Rows from block 2 of the audio encoder of a small contrastive audio-text model, named by matrix and row number. Each number is 128 + 32 x the weight over its row's rms, rounded and kept within 0 to 255. All counts start at 0. Numbers have three digits each.
Before each channel's rows are labels from the 100 clips, of 14976, where the channel reaches its highest value: "strongest on" is what is common among them. Only what is clearly more common there than usual is listed. The data: short read English sentences (LibriTTS-R).
# conv: width-3 conv (encoder.blocks.2.conv.weight, 192x192x3, standardized in use, each kernel summed), inputs 0-95

strongest on: the word "i"
conv.188:149124118122079145115139157120128130158132144075065126162109101184132041191115119182119098114141073118167158133132130101137111120067176098083144216153109144092109154168125122107107085162140134109112181139094144108124089118188118154142072124140112108194123154178174179108148083101130156143

strongest on: text has "what"
conv.28:110164100133046172110157117161106149116121151143138155110132145109116117124159110152119172066110141131079161136066108156161134152203124062152156131148111123098214121148123119162165143114169123170141104148123136148113148139138069122182144106108118151116131139149121122127116138156123122139

strongest on: the word "you"
conv.34:070139066114052094123143091144110126129079153141130205121108082092192150103140105140173130188210128105112122142120155137128102166214199093102167167098098120092124104146152090147108080106148117064111095139205059143127129104102163106151178123131115132156160136103080136116102156113098140141

strongest on: the word "was"; the word "is"
conv.6:200062101087192154154136148099107088120202125105082099101140101122164108083127162126130108167202132177136202115178115120141118103155180119066178112125110127073098124130179143073142113100135149138128171102118151161131163146181085102129053106109132128150126120106192099182134053128136115113

strongest on: the word "is"
conv.92:209173042130193119135131101116135125080108156163144091095178137143120128122129085146170150154081227103144104101156098111097152124073085143099108113148154185105135141130156087096119108110106130142117171108140167128157151077099117086107106196185088120147104178194076146105161119084164177105

strongest on: the word "what"
conv.91:093094160090170186159167090104125093153120114174102095108144183131170170080077142118169184108099182111136149079108174103145199126137173125132128126185143169151056122062110031125147164160086133160109087115147090136112113132136083166121150137130117104132126092139150086125124119083123140048

strongest on: the word "what"
conv.95:171140159085110106180092140116101122113112149161096126136114127131098170187108076097057149144126167151150118135119144065113156146082131137122102125144157125171124134138175064157087127138131108130119081171116065168143113144154069190067072167093109160079202149132059102101133157128105142148

strongest on: the word "what"
conv.62:122162024175069141129175113150126115165192156108176153079115106155077039153155121080153134167145162124146120169101173100155130161141105155111110146159101171120130136162121121057151129103117120125112082125108156151157117117069088125126185090111110152166174111115133135146142098095181151138

strongest on: the word "it"
conv.157:185152079113158100104093187172103057139104080073112140101135162113118088086126134096110155098061105150131123066206122127123134083065110136122125152157162170138109112109101111106133120108062143113143158149070104115121157145074160097115125154135118074101106150169102081116130128090128104150

strongest on: voice: male
conv.143:135162113122194112115178126120124140125067106157104136066087125098191117144149117138118091084105091095141130126115113153128126103137090108117077149164119107155157152119151136168096105162107138140171130129152096147095140173097157139167145159174142118075070106127075133093123108170122100115

strongest on: voice: male
conv.130:130112145066116136136120078141102156107133123186140122108088098128156044113136123091140099100151101110164114149176122099148131030095149105108046132185086062139138126072138082163114112156127136141126076140131046154108150116053084084183141146057138123072115082107054099124149118120127158123

strongest on: voice: female
conv.173:117150139134186102132086131115161087174113094148086154139142161124145096124105080121112155149142196155137150177122156073157156149030122115138191118141118128086181115145119112124159099122129166151155147121200099156122112123103135079131118204125153122106145148114153146060105163086131213109

strongest on: the word "i"
conv.64:081102153121092125116185110122097149101158148159118098114209182108085160117147095097163125135125148121140115147154134096113148145165064137163138082119153155171141188093134155113190102125091152102118136134084159089127142152075095145113064129135118132146123146201058149104133193092112197199

strongest on: the word "me"
conv.172:121059170120112130102090161188129142155170085107074135104126157122087095170106107095151103102132169105105074124101145119126130128039178081099108144163070162116123121147140096102111147122137127129151159140096117112117136116117105198060140108084135145133162139122130107116096095074088172092

strongest on: voice: male; the word "was"
conv.169:094090073109149124119130137120191118172185147143126104087045125124093088114154102068142147133116179136157172108152170092105142114093155105152149144109139143140158143129131124117120099134105175208167106171144152152085151141213122111078057152100169110098144147158112091157136145096189201159

strongest on: the word "what"
conv.142:199155106141096152153162103135128114132156179061109139114053125141102092119088179163212121121149153161147107104197173138118087157103120144158100111118133168058145094095118125126171119130058156120113143151139156102162131146136105127128168033166142129131121177176062154108133101155108158115

strongest on: the word "is"
conv.155:103048076125075141145149129139101129196091127087089145169145114112091155128146096155142116157102134146137143190069121145119142107077179139149150093081155139095156146132119153176149122180122104177119151127104162087075137151070140145173127177160143165112140152138185108119135195065160149153

strongest on: the word "i"
conv.45:122162180145111182125127101139130118109108109128150092096096143145094213161114149115157134142092155103093136086117121063138118099101093119102127166133105179070113112196167123105157125185134098110138110138132142130134147078121112158117119229110143117092146182132078124156137159135106143158

strongest on: the word "i"
conv.103:091107123134111128119140175104137159115111132128136166122070176173096109167099100071163107175153086116095126129141173087102181143129169154100173150082149123041131142120172155114141135118134134098131154129114117140103100157179098166106162190106135135114129172163090147152139134117127144085

strongest on: voice: male
conv.151:120072094098128082104117125144063128125128133099111122158086111090157111126131123114155149122165167141119143049138154084113105065157143121133197113122149071110096135076121137182174126135176124166131171121165154072103135128130132143085130178120169129133097105110136198056138139131174081108

strongest on: the word "you"
conv.46:189102174131105033109159097147098149085128187126128139118097113114200071106099123174124145100173139082115121176155154151132105111047099125151101111150081113128139158108148166107145138211138137080073147141102158131123182137097210124193186111137107121108126092145118109103166118063101176241

strongest on: the word "i"
conv.37:117116159136128137118142079129169099188065080113093077102085158140130155121144126165154107075150110144116062133106113141106137170136179110119067168080156142191112077114129057107143175181068094069136141123112110101120120117120125118155064132125123131068141110136147133157103138082169162144

strongest on: the word "you"
conv.51:149145134157080154156157099165080118088170079144176163130096171139130175116170180100092086099141152100133102120131121090105108146212094164116149122125051096146090104095088122085125093119072175163131157112167049172143102073112165093156103145124111151143130087059084137124159097136168155135

strongest on: the word "is"
conv.97:167143114117154025144166091140154180135172112139139174127101133095117095170122084167090129156139091116189141109161126140147076119089082151090136149183105103078164172076161141137144146183155162119129157130141169093133127154098115159077077098134083141114135139149168077079155148118195158166

strongest on: the word "you"
conv.73:106168135199175100127118128112126103148106146133168183187119127132158073090167104153129148168122137109148163134131127173108173120160122117136118164134132118135216088127072166145137152092135174109124107096128160119139126128107114095090204143148151136095147178156047131114197100127159119152

strongest on: voice: male
conv.145:115120131084151124113138097115079128092166069148104134136079081136135102171124104118124146140162124137110127102132119101120091138159169149117094065153153065110095078096132148172205153120172141163103149140137148136123161115085122116167193151123157105143122120159150173171137150117167164124

strongest on: voice: female
conv.3:157119240119099135131072147120092057111047185087099136161145112113138111181112118087190170108144157151105150148085130105151138159129099172192154157124079122086137146159194070207080101186073094137148095096147125124154157115122151139113125151114114120074134110131143129145120173180085121063

strongest on: the word "is"
conv.183:101143184133076085110150116111106146124172175139138178095067114144160167202133134149140088128160077098089137128104171077053136140128134118098141102124156116116081116141069189055143160152109141181189140131120150097125185099174183160136113142070144140144133104091195123125176135125145107111

strongest on: the word "you"
conv.150:079124150147089194111169120148176133139182082120127093149118113096140105165118130098082166136160106136121144129118113089106089166132102081118057081145085083226104155123130109117073181139117103150142109113128125198163153162105127176236157147127157100148109128120114150145133157143150099108

strongest on: the word "what"
conv.107:126092142204126099139113114133162105084162114079101123081140162120083141119150114119101086149111150130110121140164120121088107106237155151089137154139091128122134132164082137166124070117185114107133091123097156091163112124139149113113110073136114078165126132089181110073125107166125126032

strongest on: voice: female; the word "is"
conv.16:158121142096105154125096119080160161112073137108108142160098178129196091110133128190106135165173088177202129168141156052150089105079094083110105130156205182060223101088123148105206161142125143127147137126191100107168126110148124130118064141142109121119105187144137122111147162131125129138

strongest on: the word "i"
conv.187:122085218127043139141132129128171094143138077060108111079080141114089072068134202153124139115154142138144105059138136143124132146149192101144102105092107128113087129148128156153130174163109143105145163128159209122140123105156132163167128112126133135084141101143152081169158080176157080141

strongest on: the word "what"
conv.1:066121154108138050151165118124052100136101117159144103111103109120146131092128094110143064141162111078134150135107101168143140137118092116131119130128096146070150145178093123162122143143169102101167159146057084124168110162199073132127198151121092104124155144078162149098075118119117131119

strongest on: the word "do"
conv.164:157112130126154138102194210107106193100135135160156063120096118123110186129120161144119126137156107051114109139059126187128177124130168097107104113111103157176192129158153134065127191110112129065126110088124140151110118064134140113161120173126129111082140146198125087118171101107155133143

strongest on: the word "she"
conv.55:104151149143141205141169093113133175092140123178182138106114103154179134120104138145120178101139159196122119083122148148119117121094149142137052132098098099140162152091118135118145162135182113100082120136217092158111141124116155170140221119115152135140104156111069118171123110179126099132