config.toml
gain_aug_db = 6
n_mels = 80
hop_length = 160
vocab_size = 5132
encoder_rnn_residual = true
text_encoder_layers = 6
text_encoder_fused_qkv = true
optimizer = "muon"
nesterov = true
adamw_lr_other_params = 0.0017
lr_schedule = "cosine"
weight_decay = 0.1
Rows from block 3 of the audio encoder of a small contrastive audio-text model, named by matrix and row number. Each number is 128 + 24 x the weight over its row's rms, rounded and kept within 0 to 255. All counts start at 0. Numbers have three digits each.
After each channel's rows are labels from the 100 clips, of 14976, where the channel reaches its highest value: "loudest" is the band of the loudest frequency at the time of the peak. Only what is clearly more common there than usual is listed. The data: short read English sentences (LibriTTS-R).
# conv: width-3 conv, stride 2 (encoder.blocks.3.conv.weight, 192x192x3, standardized in use, each kernel summed), inputs 0-191

conv.160:115098162127114116147125143126111080112140156144154138116141143109140137141145125111145106137177131127119107132182110148112137080098091134151118107101133126156122107070067126123155154116151094122097103113098134129124134130080079120100097128126149121087119127089138149143121122112111111160112123178107142142115146162138135150141142107108166140086119135141151155124139127102119146141119159116088097108062086130108161133087130088171105128151152153134129137163158122108114151148107147157181136157168097130162131091110092172151143166119112113118147147128132128133161131172158151106
loudest: 250 to 500 Hz

conv.113:132146119179160124109150144108127150148131111162128135136149163178101151112146116118138147083145106117143110095143109154148162111128141112135159116120101133101138133132151108154108149093066120152149102151093113111157154112144141109095142117075127163123138143133129105161119128132099112115106135140091103105078115120110093098136129148124122127164169160125152127110116123083123122135080141142154122168148123134123116116125104149154138132088160113131125097128154160133164146114110139188124119113062117131145126111105104163129108151095120110115149142143138159143178197156164196104
loudest: 500 to 1000 Hz

conv.126:164097164153146136111137128087084124124119090162142149135117129114117161141167139164144107092178105146156127110192154129118142121116097106099121106092145110095128146138168139129140140124102153180090101149123128153164120123166144108151114120189151118124145149159138144109148148111140162155116147117118118125123112157117079111127131139098075142038141081096091115098108123091122136163097131120104135146134113109147136103108122141115102142098107130175095190121139140144107116090101133139116101130108141148095116106121150148143137106152159124115141136136123133141134109129165123126
loudest: 1000 to 2000 Hz

conv.138:175116140146173100159134077147093113130132124133137132143142151138121135098140113092122116109123143113084153104143096137119100146136179151107124106112120076130124127069127144099139173088118104124070094124114147127131146143110132128132111162047125099138112128092150124164112128114121159140115108133087120105147120132109117102110110152157180102112136117169134124101118124127103131137072151129132116144127110144116144155104118134150107144164147132186107148080110154140112191113096092143115150133147096180127151122134145158129125112153093169142117122135086169144133150145113132119
loudest: 500 to 1000 Hz

conv.121:112133143112112110124087098140101091124138116098112147123108175133161157118132117100094161143156132133151145112178131112140121141127121115093139131076145105134146103132131126132128145133103145116057096113094128106129123146073098106129070122134122120113123158123122125120119107099103158106110048207117139142148159141143128118107120145118161145137156127112142130100081141113158158059120162087113138117089132136117176112129172133127120114098157150185167123103107156129145156142129119144134140159092127142139139099107129126143116116129127125132107145148147143099115166152169128154
loudest: 250 to 500 Hz

conv.26:132113111129118148151152127112119110120116125111140156149139144120159141121124108142101123099123159111065091106102132111126060108157134111106138180135122124109082118113125120118115074136063128104147145110125127115121146155139139140134148147118178174075068083153100120120145106142130106122195114138181106086133089098123128151150136095141126161110134166122118152132152135156156158145136115136108119140119132140094137177133118157144115198083130134125123131116125103124120127117138157152133143097115145157123146129149131123141149152106128161134158126123099184168109114132151179140
loudest: 500 to 1000 Hz

conv.80:095105147097109141080134149133122144115124130140184114087178126119145157125160156141135142171150123102128125133147134118124132132136096119131158136112099150130143118109096131125124120150102154118105134135112107115113112127129114120111085103195121131133104104151127117114118122101148150093149078148101155138128128111174142116155138129056154103097127134147091119122106116165113096078134141097114129105065117150117115163106068151133077125166159137105120081126132164168114117139135162170160109146149124081131116115133204125117171121142139116137150114142100121149128102137109148114
loudest: 250 to 500 Hz

conv.142:124128127188145111137122107108138148137109110128099147121124126110114130132086134091097085119130132131113086113151139103114149102116069194124145138121143137115135115144112155137132098145105160100072109120101089120144127096104115107122157097135087105096069139130158124093082161103164137108145152180149133078108128148125111132136158153160105148152128130122097115135112105099123149113136123103115141149136132108121182147142133144169110135111140132155160108103116155203132127119131130102087156134121147159135136150098161173118183139109110134156145094153155151128158150138130136155
loudest: 1000 to 2000 Hz

conv.163:135092128114158100108142137114101105132132181125105104127143169137140101107117084179136140155103158128143134137093086128084123153119080085105138142129128150097110112114135153123101143145146111095139134100114120123116112084150157120131068154142117160129148138120158141127157083125158083095115087142128116124158155090161106154116149080114138155110124140147145086123119155130125102118182129134098094096123194120145125121132151163131092120146143115117177111139147123118139102147171106138135124159114117116130127119146173122136135115085167093155149155144128101118117095129125189140
loudest: 250 to 500 Hz

conv.23:166134145123119167107162119143157134145099139152151164140152121122133135114156133094136108075128103110182106132158171111161163163133132135095125132150076108105083086123130100124123081103133135114118125132123112130140125147122148121129144122111167073111161111114133121127135097109123135117108132143138148133150138146098131112105103136120139146151148094094093129142155114140109153118112115113128180101144149111117124108129143181133168080146081161162119150175142082100170041117106123120130086139155108080106096118152128122144116134118144146117114176141131102146095155159132121117
loudest: 4000 to 8000 Hz

conv.18:126115114157134129136112139146107156121143116169146126131112107145117160133154160137120170170137130146127118101151135136105099148130150120149127085091136124110130145132100114159122097127118143154130094151064095149118105107124109107126125116142127132125135129113119086158143123109104177121146086096149112111176106128116102109138121124154111101103104167090130112112116176141126135114041134170172119112148116127144140130126096129150145155131136111133128122079122105104128196127130146126070169141113133171172136179139086087098093137106111155090138113129099171152133168150130130104
loudest: 500 to 1000 Hz

conv.12:152111161135097121121144127130100124091095109165139139140127124171091129092112122083114115128093113119133105077100124142119150132120140110131129104073106105110105113165149138159143123113131125099130095151098160119121121116116139126128110105167115115172105106108120142116104131161120094131146228126114144181105107145087140112151118091132096154103112139138170115104135131168128123131115140166157112102131098131155112091142161146134149145206120112120112139173110204117149112127131140134192135142129114113137130122106138111149123130114099147126142110141139111097127106076112131107
loudest: 4000 to 8000 Hz

conv.15:126143079109103118141126156178126162127151131112158121125127075122127103102108093177135119146138113112195113140151072088113131147131119119146090132171102145135116105145109161134129107121096117151140137081092127122105116124125164103150152161109144105135112129142124095140150132110084183141141137153109126094184182094160173136134130077106152108139141109162146139122156117122168138141136140139120117144163146137138156119102097101134140124155129102111111113159129132151157085090146088131063128124109115110129158150154091114090128142120112152112093164139132124119148110148110139108
loudest: 250 to 500 Hz

conv.144:169137100140114143136087109086161132116133149101129086132111111116095130118143132159168159136120136141134125106137125124110110161096096130127144109105128095103103143083144147114163160093099119148113127161116150133187117098098159145099130122119130130122132153118169113167126119106155140182124121110112147116141153162172118126102101129121134157122181111122126126112143136131079148076113117115082107113104146150155142126111162150149107167142115081139146092104134124143152150105115147154156138140145078107100157182143102164101109145183078126127128082132108121141129126077092137119
loudest: 500 to 1000 Hz

conv.191:114148177114119113094113123117113141109090120116155134158117137136130175112140129112123128144126073147110150077161142136153146125136124130135132124062107091105086140145181166153133152105126144138034102153124180114140141098087087137153137116165114146100105142126117133098117146125131156145090090145109126130158142124129126104113145138092120095054094105131134112124120121137086161162099170122111157105146108139110112136130131153147111121133152133148114131126121137138099139121085168129115127151119135137122105127118156159100103134144139128102110125160117134174129194110138098101
loudest: 2000 to 4000 Hz

conv.40:152100153148112096101176117101144104092123088097146133109093139111168130125122109089154118129117098139139131101119157132103090079132183107117123132151114135112102108144155139171131128121136120138155141147111190107133147131147120121168101130140136104094112129174095093111111126118101155150177180138145113145114123108104120117139119149124135142113142076123136147117155155106142188184117149149119135093139143131120120142105117191125141148117122159117124150159164166109122136129150077177120119108137120151103126156079126131160148146088114105140123177129110171125123110093142102122
loudest: 4000 to 8000 Hz

conv.42:098118119096119162129127137114123150120128186127095098120174091134107131114128121099073133132121158144096127137107156143133132107193117154113111110161108109086117149120135166139130123151145132150081134166164111093119114111126151109185133154153142128142129080103106105143110148100127055126142098136123120137126090159114179131126143177135154105128104163146153140148116157138109150138109132129163135095114158135146149137148167164148164154132124141157109102099135154121106168071141130128118109112157142091103141113097176144105080096109100132116113128116115104152111116156125103130
loudest: 250 to 500 Hz

conv.79:091061116127160087119162152121129084153114131103129127115116161136147110118122154139107121128098089113150094164143082089127137111115126125116130146125126111141142083191130116134135137143081128115085143124130131097122106107128092123094117122134154149154125106131075139147119129159158131123123159186155116134169120129155080130124130125093157156166107135138174148097124135151092138098150111109103130120148144105149158172158164126126130102112144105114155125141111148159189174131115165133092093125150123091116134097146103131151090112128168139183122123158146105143129099127138143145
loudest: 250 to 500 Hz

conv.69:130150128098128113123149114133171096115142095120145162148154172121134126109147124136139129150138092137174123122141116112103113120153135133147131148138133124145121113096094073152136155121129138116103137122130169116164136145121130136106163119128152109153116148161136136183127132120084127104110119098124140124172071115081136137118109149112155123116099108131193111171125128126117097126110142159075151126137096118112168145129151083079070126149143121131122140154137109074143107117133127127167108138146125156105135069103110150181152115114167151172144168134167102111121143093149172084
loudest: 250 to 500 Hz

conv.65:125117149146095147176097153181154118121130086137146145130102127114127132110135112118142142144102145154132129146091111133135124137160121117152114098129140118137092141149158128176130126129146145121131077159112105152090086129114089101120128145170125105158171153096148105092132107135140155128145165104124133164105126153118149140154134128104146107121150136113121093118090112133143132103114139071128125119090086074135129134132139127173143125168174100136116139128150192143160116109144111156132147120143133153144168153117119054128198102117086123110095100160112138093144103096109094114
loudest: 4000 to 8000 Hz

conv.60:068137133180160152130125135141109153106140137153139168119172131108144144121093109121172105153113112154135122098115113149156158136171132130106130119123136133141152199110101119162131116126160178165078091175147147119123114108153144101123129110169123143133114099159153147132162138171105120152106102094123127153117156130110176126141155145160131142129114124163179157116120095150108091182113121126097180151131136116109119117136118136160180116075112137138154146142140117124128113133128139162105109151130110153056116113153106142111091143117123108130111120087126123146142095115130103123
loudest: 2000 to 4000 Hz; 1000 to 2000 Hz

conv.95:109109117130102110099162137102100086106174111116140129131160128105118120133128114109135101119121085154074134110144148108117143088136114112142119108128142095083135098127100177105140134140184122149078092136134139137123138144139138135119101105095099117132118165152180116099113110136137130143096149139082109173115118060154154121125112144104130113092117074131153166136122144130095163155114146121099149152130121152127134166140153144105131154123125132117119133116088139185100080099124141147105100107165140145141104111124126121103123131139135144137150173112094050171118157112165123138
loudest: 2000 to 4000 Hz; 4000 to 8000 Hz

conv.168:176142156115107108119134117114124143131146137104156133142112121156111141133106148099135125133168182113095129141071106131159158110137119112129171150141080146084126204147169113154113166141119115118119114120136122123168108174122089091142149106154169098116073131089118106144126116125136084147132158129139098122099140110150098157123142152113125118120141109130137126081129111152123094097139099141142082152097095121103124129110142124132112151141162107088093093159169185144113170148118121111143137119120122143152111143083181148133144132129137095146127093164154116133131107106158148131
loudest: 250 to 500 Hz

conv.34:120133129106161163151112139116107116166129148077135149166162122123068146122150187180154100158116120114152155103131138127159128115136172116104105113165107133124107122143108158131135102084101136085136095119142125138150128172137134119155140121075149131124141114110096127107135131098109139099079142137129100153158175146127142131125120140112125143155162123140096096105151136113118076194139117143136138134117104140116113146119098132046165120116114136112088175142165110143131130125150143152085143145118131122144121142092143124099117130178145098150107169118108111133124130151146077120
loudest: 250 to 500 Hz

conv.119:128126132122140139100119111157094124143124104133099122103096105153139149096111111057131115144106110121153122081132157126125093147120164166121143116117112125116136138148163127107145158112131091178023100137133135111110139110129128169166115143114098123124109120115156123132115121090133138160158129181149145134126131110115098128114146129154133134090110149142147111126149136141120161114019126159129106166141117138106118165168125137156133130132122148169145161125115144161130167163122126110103166115107110132101122160140126097102169138137126137068119122124105161150140111121123141106
loudest: 500 to 1000 Hz

conv.89:071131132142132163116121122135174129115136119079189142109120091103147135138114150119154150121160133144164146107072119112136153146103102164120121177122121121134142085100107115071132151150184132155159147153126103144147099114137120179105112141128130120123123179101160127134115134136097144165126120066161132109109164139134116109132151130138139130128164132146076107147134089105155174138153121075089105135140095156112105125138134146155126095140145108122168105137154143152149101094098108179152149128109102082140140142113114164144128109129123102105106153120149119138140122091109120124
loudest: 250 to 500 Hz

conv.108:143130161175048116147091118134117146138093074157149159133103106119083144119120121097150127126077100153137155096113135141129152120154165139135132108120093119094118123148146139183126140109129135128122125170116183146109135095106113111135118122167118154127144146133109091106118144131132115183136172108106156112126120145111158126108141138153071169108113107162149111100146162154107122115136148132148125085112104141108103118151166155135108180149116105141107180142123190110118152121117153121097156126128111168138118112117139076110165128125138119137148127132116141126144093080119111116
loudest: 4000 to 8000 Hz

conv.36:121112096132160139133112129154170166163097148108086106139122086150134117135125132191119133123124132116145138158177143112107120112118118143125130146133114168159138136142119115120109113132149132121091129081118154149144154097156158122124133137199142168142122128124128177092132179085196115093149110153120126109167123132111128122091130100164095121140115113094117130147146113168125149096083135129119113124101152120155113105098109112099106134160122125124130195144140123153147084124149105109108119143114132095095096190129143111115170126138173098128123103126130142114170109103086118128
loudest: 250 to 500 Hz

conv.22:133131151106131122105162150149138098099174141122143139132166121130134118120125124122120132124123061128103133152130142143157104146103112192137124138116128130152112066118174123164133104168096120101107111113114123129118112098111055134176099091157122106114132107108062142109125118159119128118115106121117137131117174161137128083154150108161148112132177136100081188131106116129125158112151129135135118084142126159140169143154107136075138092170159115158160146117125132130090124143143163139123101113156144118159174120113127162121103126128168142115142151102137109154092141121132118136
loudest: 4000 to 8000 Hz

conv.115:094100111115086127115101114086189119137113121119156137125167098137142133080115115104112145118137120094082151054138151118087123140120158151080112127137114115096127144097108129147133111141098133116130147105148171119152136144080114129128192116114130170094138173094124087114098145144090110117130126117163118122101172135114120133121136154137132133126190150154116149143128172089145131158138156101070132133116146146117156083118111175120161137154131131141154136158131127110117111148089169133150156126124112144118122157107124136133126168152104128104136135110164100161131169141142121097
loudest: 500 to 1000 Hz

conv.66:147106156136155147120136124175122116107145138164114121155137120129145132134122150157161168165165111116093143091167142133121115128092133196104123108097113093162115134123082118186118098118097132149109107157132134110123097130123129110149141098149130169153146100134110097119097107125117135114117128142129161140120128157140142161121111146098119142117104121135082152164120132116150131099138120167153149181119149151122133118172144160124136109130120094095087057126095094131127077106131148124130124126154112161082100112114110127147101103122144118095121141087124091092131198139073125126
loudest: 500 to 1000 Hz

conv.90:149110123174147147115113124132131098077120108124098149134134139138139119110124133174136119135184081133158147140169121126124132116149145159174132131141088116131126132142116111140182160131142118121105110097083165136125108152119146151108162151140162128091142099077080118101134161091123110124155156133123104124185128104096111137121160145102104124079154135149131089150137127110127113131119114126071191152128088146158118097139129138113109146097134112157087165117130160099111161089117119095136118149151108108106140117161139143090081105142125155151119153125121120151136194145146116113
loudest: 250 to 500 Hz

conv.174:152108149102145106098153132185130111146119121135089094121154118158105089091124158150107123112144099103102090155137091147133085100081113147131161116116108143142119127154137147163132151165142121147149067114111141137138118136154106126136136153098110096175142082067121104155133109136133096135143176163141145143132109121122110128159113117097078095115132156158120136096142130121140120113105145096162131112102118151129173177138092175097137137158147117086145098160117147137127097109155143138150090174168109090139143134160113139144117114164120119131126124118131104138130092146083132140
loudest: 4000 to 8000 Hz

conv.155:137151188132117123122132142151144090139155169126150151124131134121159107139128111149135122173122133205153103166134093113145089120150143158081117159160084131159118123133111170156123145170152107167091071126097147130118093125141146138111088106142146154144129133130161105131107131140158137120070116160114136158104128140083115132131099099089132111137120150118179120124110123114123134107134136125139150115125151155168097149135130101180137130111123115123116143112172184125132069098142108177108136156122140115129134091102154104114139115130108149099085114120116116146103126173132153147
loudest: 2000 to 4000 Hz

conv.147:127117095158122098149119137111128142113137113108135149130054152138122132116087125117122127122121188141151123139082123138131141126120145128120101121107096115111124146143151155130083123111119174128112122125121125111148149118109146103088155146123173146115147150135128097070134139156132095138143196120155101101135168133165144155107146109106134134136126143094121099102154140090129114167160134123065129138126099116090135144122101101130097146107174153158089112182114104117139143149156126047121166116096134162163139158134127136133119109133118131145123144151129152130171089123179176133
loudest: 500 to 1000 Hz; 250 to 500 Hz

conv.162:126085116140125138115139154142123117102137086124130153131095130101110157168119133103162108120120126161147159103162134132099135095136111164160119119087094094146117134088103091091146120125164170121098099107143101146120137154102114093125131136139134103146109089123088157140126136170157094105148128134114111072160124136132122158108107192057084133130102110081082103119136143177118102137096115134097125134145131118131109133107125091096093161140147141121096147141114153136153110154101132148170169121144108163126177111106156130141139129137127160109142142148106107132124124169171111114
loudest: 500 to 1000 Hz

conv.173:134119151119119145111151150154143124134101121118169098129110102149133115162150126114129099136151122141117148168140128123140106116114088093119124141078156106129126099142124122067121164124166147142139116120121106104116124106139161110151129135131116116113133116117114111156119145137134065154135172082136165156108132116111152167148137158120126113103099117159142118111132135114142119158091142118112083109121127170116157121163164155167076133134093126114164088205118113103166086086158115187168082117108139083105119130104120114177119123147132140106111103117155160139126149116165166115
loudest: 250 to 500 Hz

conv.28:104119101126137124148101153105141129121163140137156115110179129120121115098157084094105118172126155139106164049099146106126127119167124030133159151124149112123125135133115108133106088164115146161128116120163121136120139153132138108156123160147133137135107103146112162146142152104129079103122111121112133096115131117123144075090118139115133111153162114095125155130127151163124115125126116122150097152096137155134121135140100175129090115136127155173145149112150144148131123096169157162165144105140141131144134123153201125143108115130117131165160151143147129167122084172107154134
loudest: 250 to 500 Hz

conv.131:128097111154147126116108112153160116150104136121122120154146144171105142109151159116151131146129153124195135158117127137120147120125124194120123127098080131151128078130105179120150144121134129112129140122138120110125152114153082137153178184102120121153099168112135137106100101139134150114136185116122115106175144093128067103121165130122109135117177120113104119117151099090157121128106138133091135128117099098141114143115096119136104085166139090162114125133118168124140154078154118175102144122105110120152111122142170153150174077132128104178162115120135103127113146129113138139
loudest: 250 to 500 Hz

conv.180:111130138137134135094156116117084131095093122130150084172133079126090152100113121123129140138133129147050132099142130121105100096080122152105128105141125106094136122120141144147111130124149156136172096138107184104136155118152144140157146125139114134114124113139108100091113116100118158130109140175117133186127122108087111082150129103145122140102147129096125083108133068165113102163152140139153139123144112124142150148114106121123124178148189106125142187141144173111131138158159147157168167102123140143135154137144124136120136138095135170114175139122093130137143162137112119111
loudest: 4000 to 8000 Hz

conv.94:142105146146166117130151126141075104126139137173098115128176135152155129162121144114158118154166140135127084111094064107143110108125077146128141149151102124151121118105147148107146159115120124145146096108178140128154157111112107086166134104162155108129155075095155101145146133086129139120117079165134174133119171104139108143121115098079111147124151137144153112106158122149150115125137141108140161144149109140136091104143153135135124147100139125095154128147118122162139098123157113121208123193152122115128110118098124101154106101133097098137143114109121083128127154151117134121
loudest: 500 to 1000 Hz

conv.9:120174121170121123131133132083076149081126105170127124161111108116134131137143122126118117128144161139104104079106143103148126146153158091110129110150134129074112093161112118106120103117140139097123133134127124137116113124133156154165149139122179133089084080159114151118125093095127134136128144106092100179147125138135092084180109100129130143133167158124146097124102147135128123087105143144137151121146149172108101108144093123116132123120144107129129133121132103076120145128142134132122105090144172136149119141172109138146151089205176139143126106097132174132111159132167139094
loudest: 4000 to 8000 Hz

conv.156:152117155097143144134137140116084129116122115115122167120114143150133153116135088095102142110109184131169119097118108109113158163135126131144100163130090133084156087134127116115143127130181087093103132148136111117134094114149147103127108121124138090119151168152161111154091107143133094130158145136131144082085126126126152119116134096099154137121137114074181105096115140093119163108123134161133145102144107150125162127135154104147135183126148123159119158156122097132129122132158139138144116156129149068150137180169086134145133166056115121128155116148142105092127138163159119118
loudest: 250 to 500 Hz