Rows from block 2 of the audio encoder of a small contrastive audio-text model, named by matrix and row number. Each number is 500 + 40 x the weight over its row's rms, rounded and kept within 0 to 999. All counts start at 0. Numbers have three digits each.
After each channel's rows are labels from the 100 clips, of 14976, where the channel reaches its highest value: "top examples" is what is common among them; "loudest" is the band of the loudest frequency at the time of the peak. Only what is clearly more common there than usual is listed. The data: short read English sentences (LibriTTS-R). In brackets: how many of the 100.
# conv: width-3 conv (encoder.blocks.2.conv.weight, 192x192x3, standardized in use, each kernel summed), inputs 0-95

conv.152:538491535541477468473445496504515463541499475415431539526448529506483525648537513469491498533543521582481488539517530542507504519500445501466476543514525456493486425480505492535444517498586521507530550514507494519478468503408549503555542458497513566506507516525537487591555551516507451502
top examples: voice: female (84)
loudest: 250 to 500 Hz (62)

conv.85:491479415503456561532519509509556525508411539528537510433501533419596541560521532498535546468503502473524453559537481483498473456607507452534491570531443511529518535561538513478512525426516507512466490481566523437480514471480552496523596538470552503484524473564505492472486474454485464544
top examples: the word "you" (37)
loudest: 250 to 500 Hz (52)

conv.41:565566455487512540493537505502489478485493586491520569433563484450524500445432502503529552508523457484541407543491469473460378463482504468554574513514489446400547504531507514535516466503422480518463543468445558442505534457513563469519509490499478540516506513520485525520481484484581488467
top examples: voice: male (72)
loudest: 250 to 500 Hz (37)

conv.102:478520527544483443532434514467479523441499521534482572501501493535546389585463459502475541498574502480395464537498499520508556552470502507490509548508491438489474531509567524486488543485565468500499471546575476548517484492474507482499489485433502523490520495485409459519471507506526492590
top examples: voice: female (82)
loudest: 250 to 500 Hz (42)

conv.88:468493475452522491501517466494498500551476502383476568456465476514421489447462471430530494498462492514520489485531518517524584521466491437493499512452474500560521488529524465480512481439538497506488492520453524475441546443438591497471499597448453495399472477476512462505531567507580555462
top examples: voice: female (84)
loudest: 250 to 500 Hz (27)

conv.166:550468560472539538525526492491525474519457477505465510442493471538500432573536491506558518483527462496495508552509482447448421466487559521526532462490462444437447460455453433546486462583522549463465527514436481449429499480547567512498440398444501498436539525511477550530510491552489500513
top examples: voice: female (92)
loudest: 1000 to 2000 Hz (41); 500 to 1000 Hz (30)

conv.146:506482598536414517492519428488457486511454482435463489518557537506472532496496454429498596476471518551496533447565442458522468527352477468492543436523506547458513422508470432465489515566493497526461519494473481510490408550462547467466442438524505532508465530516451520484497552431466576535
top examples: voice: female (96)
loudest: 250 to 500 Hz (50); 500 to 1000 Hz (32)

conv.44:529451519484497488548534510460531543527483510466566506500528507508469531507443473490502512519481474535551530567517506529513415550536551485569476485567574500445488542466538458593456513480482545483522546500477507499522455539533468525414472468456489467522594546548656452461526507510569523496
top examples: voice: male (77)
loudest: 500 to 1000 Hz (63)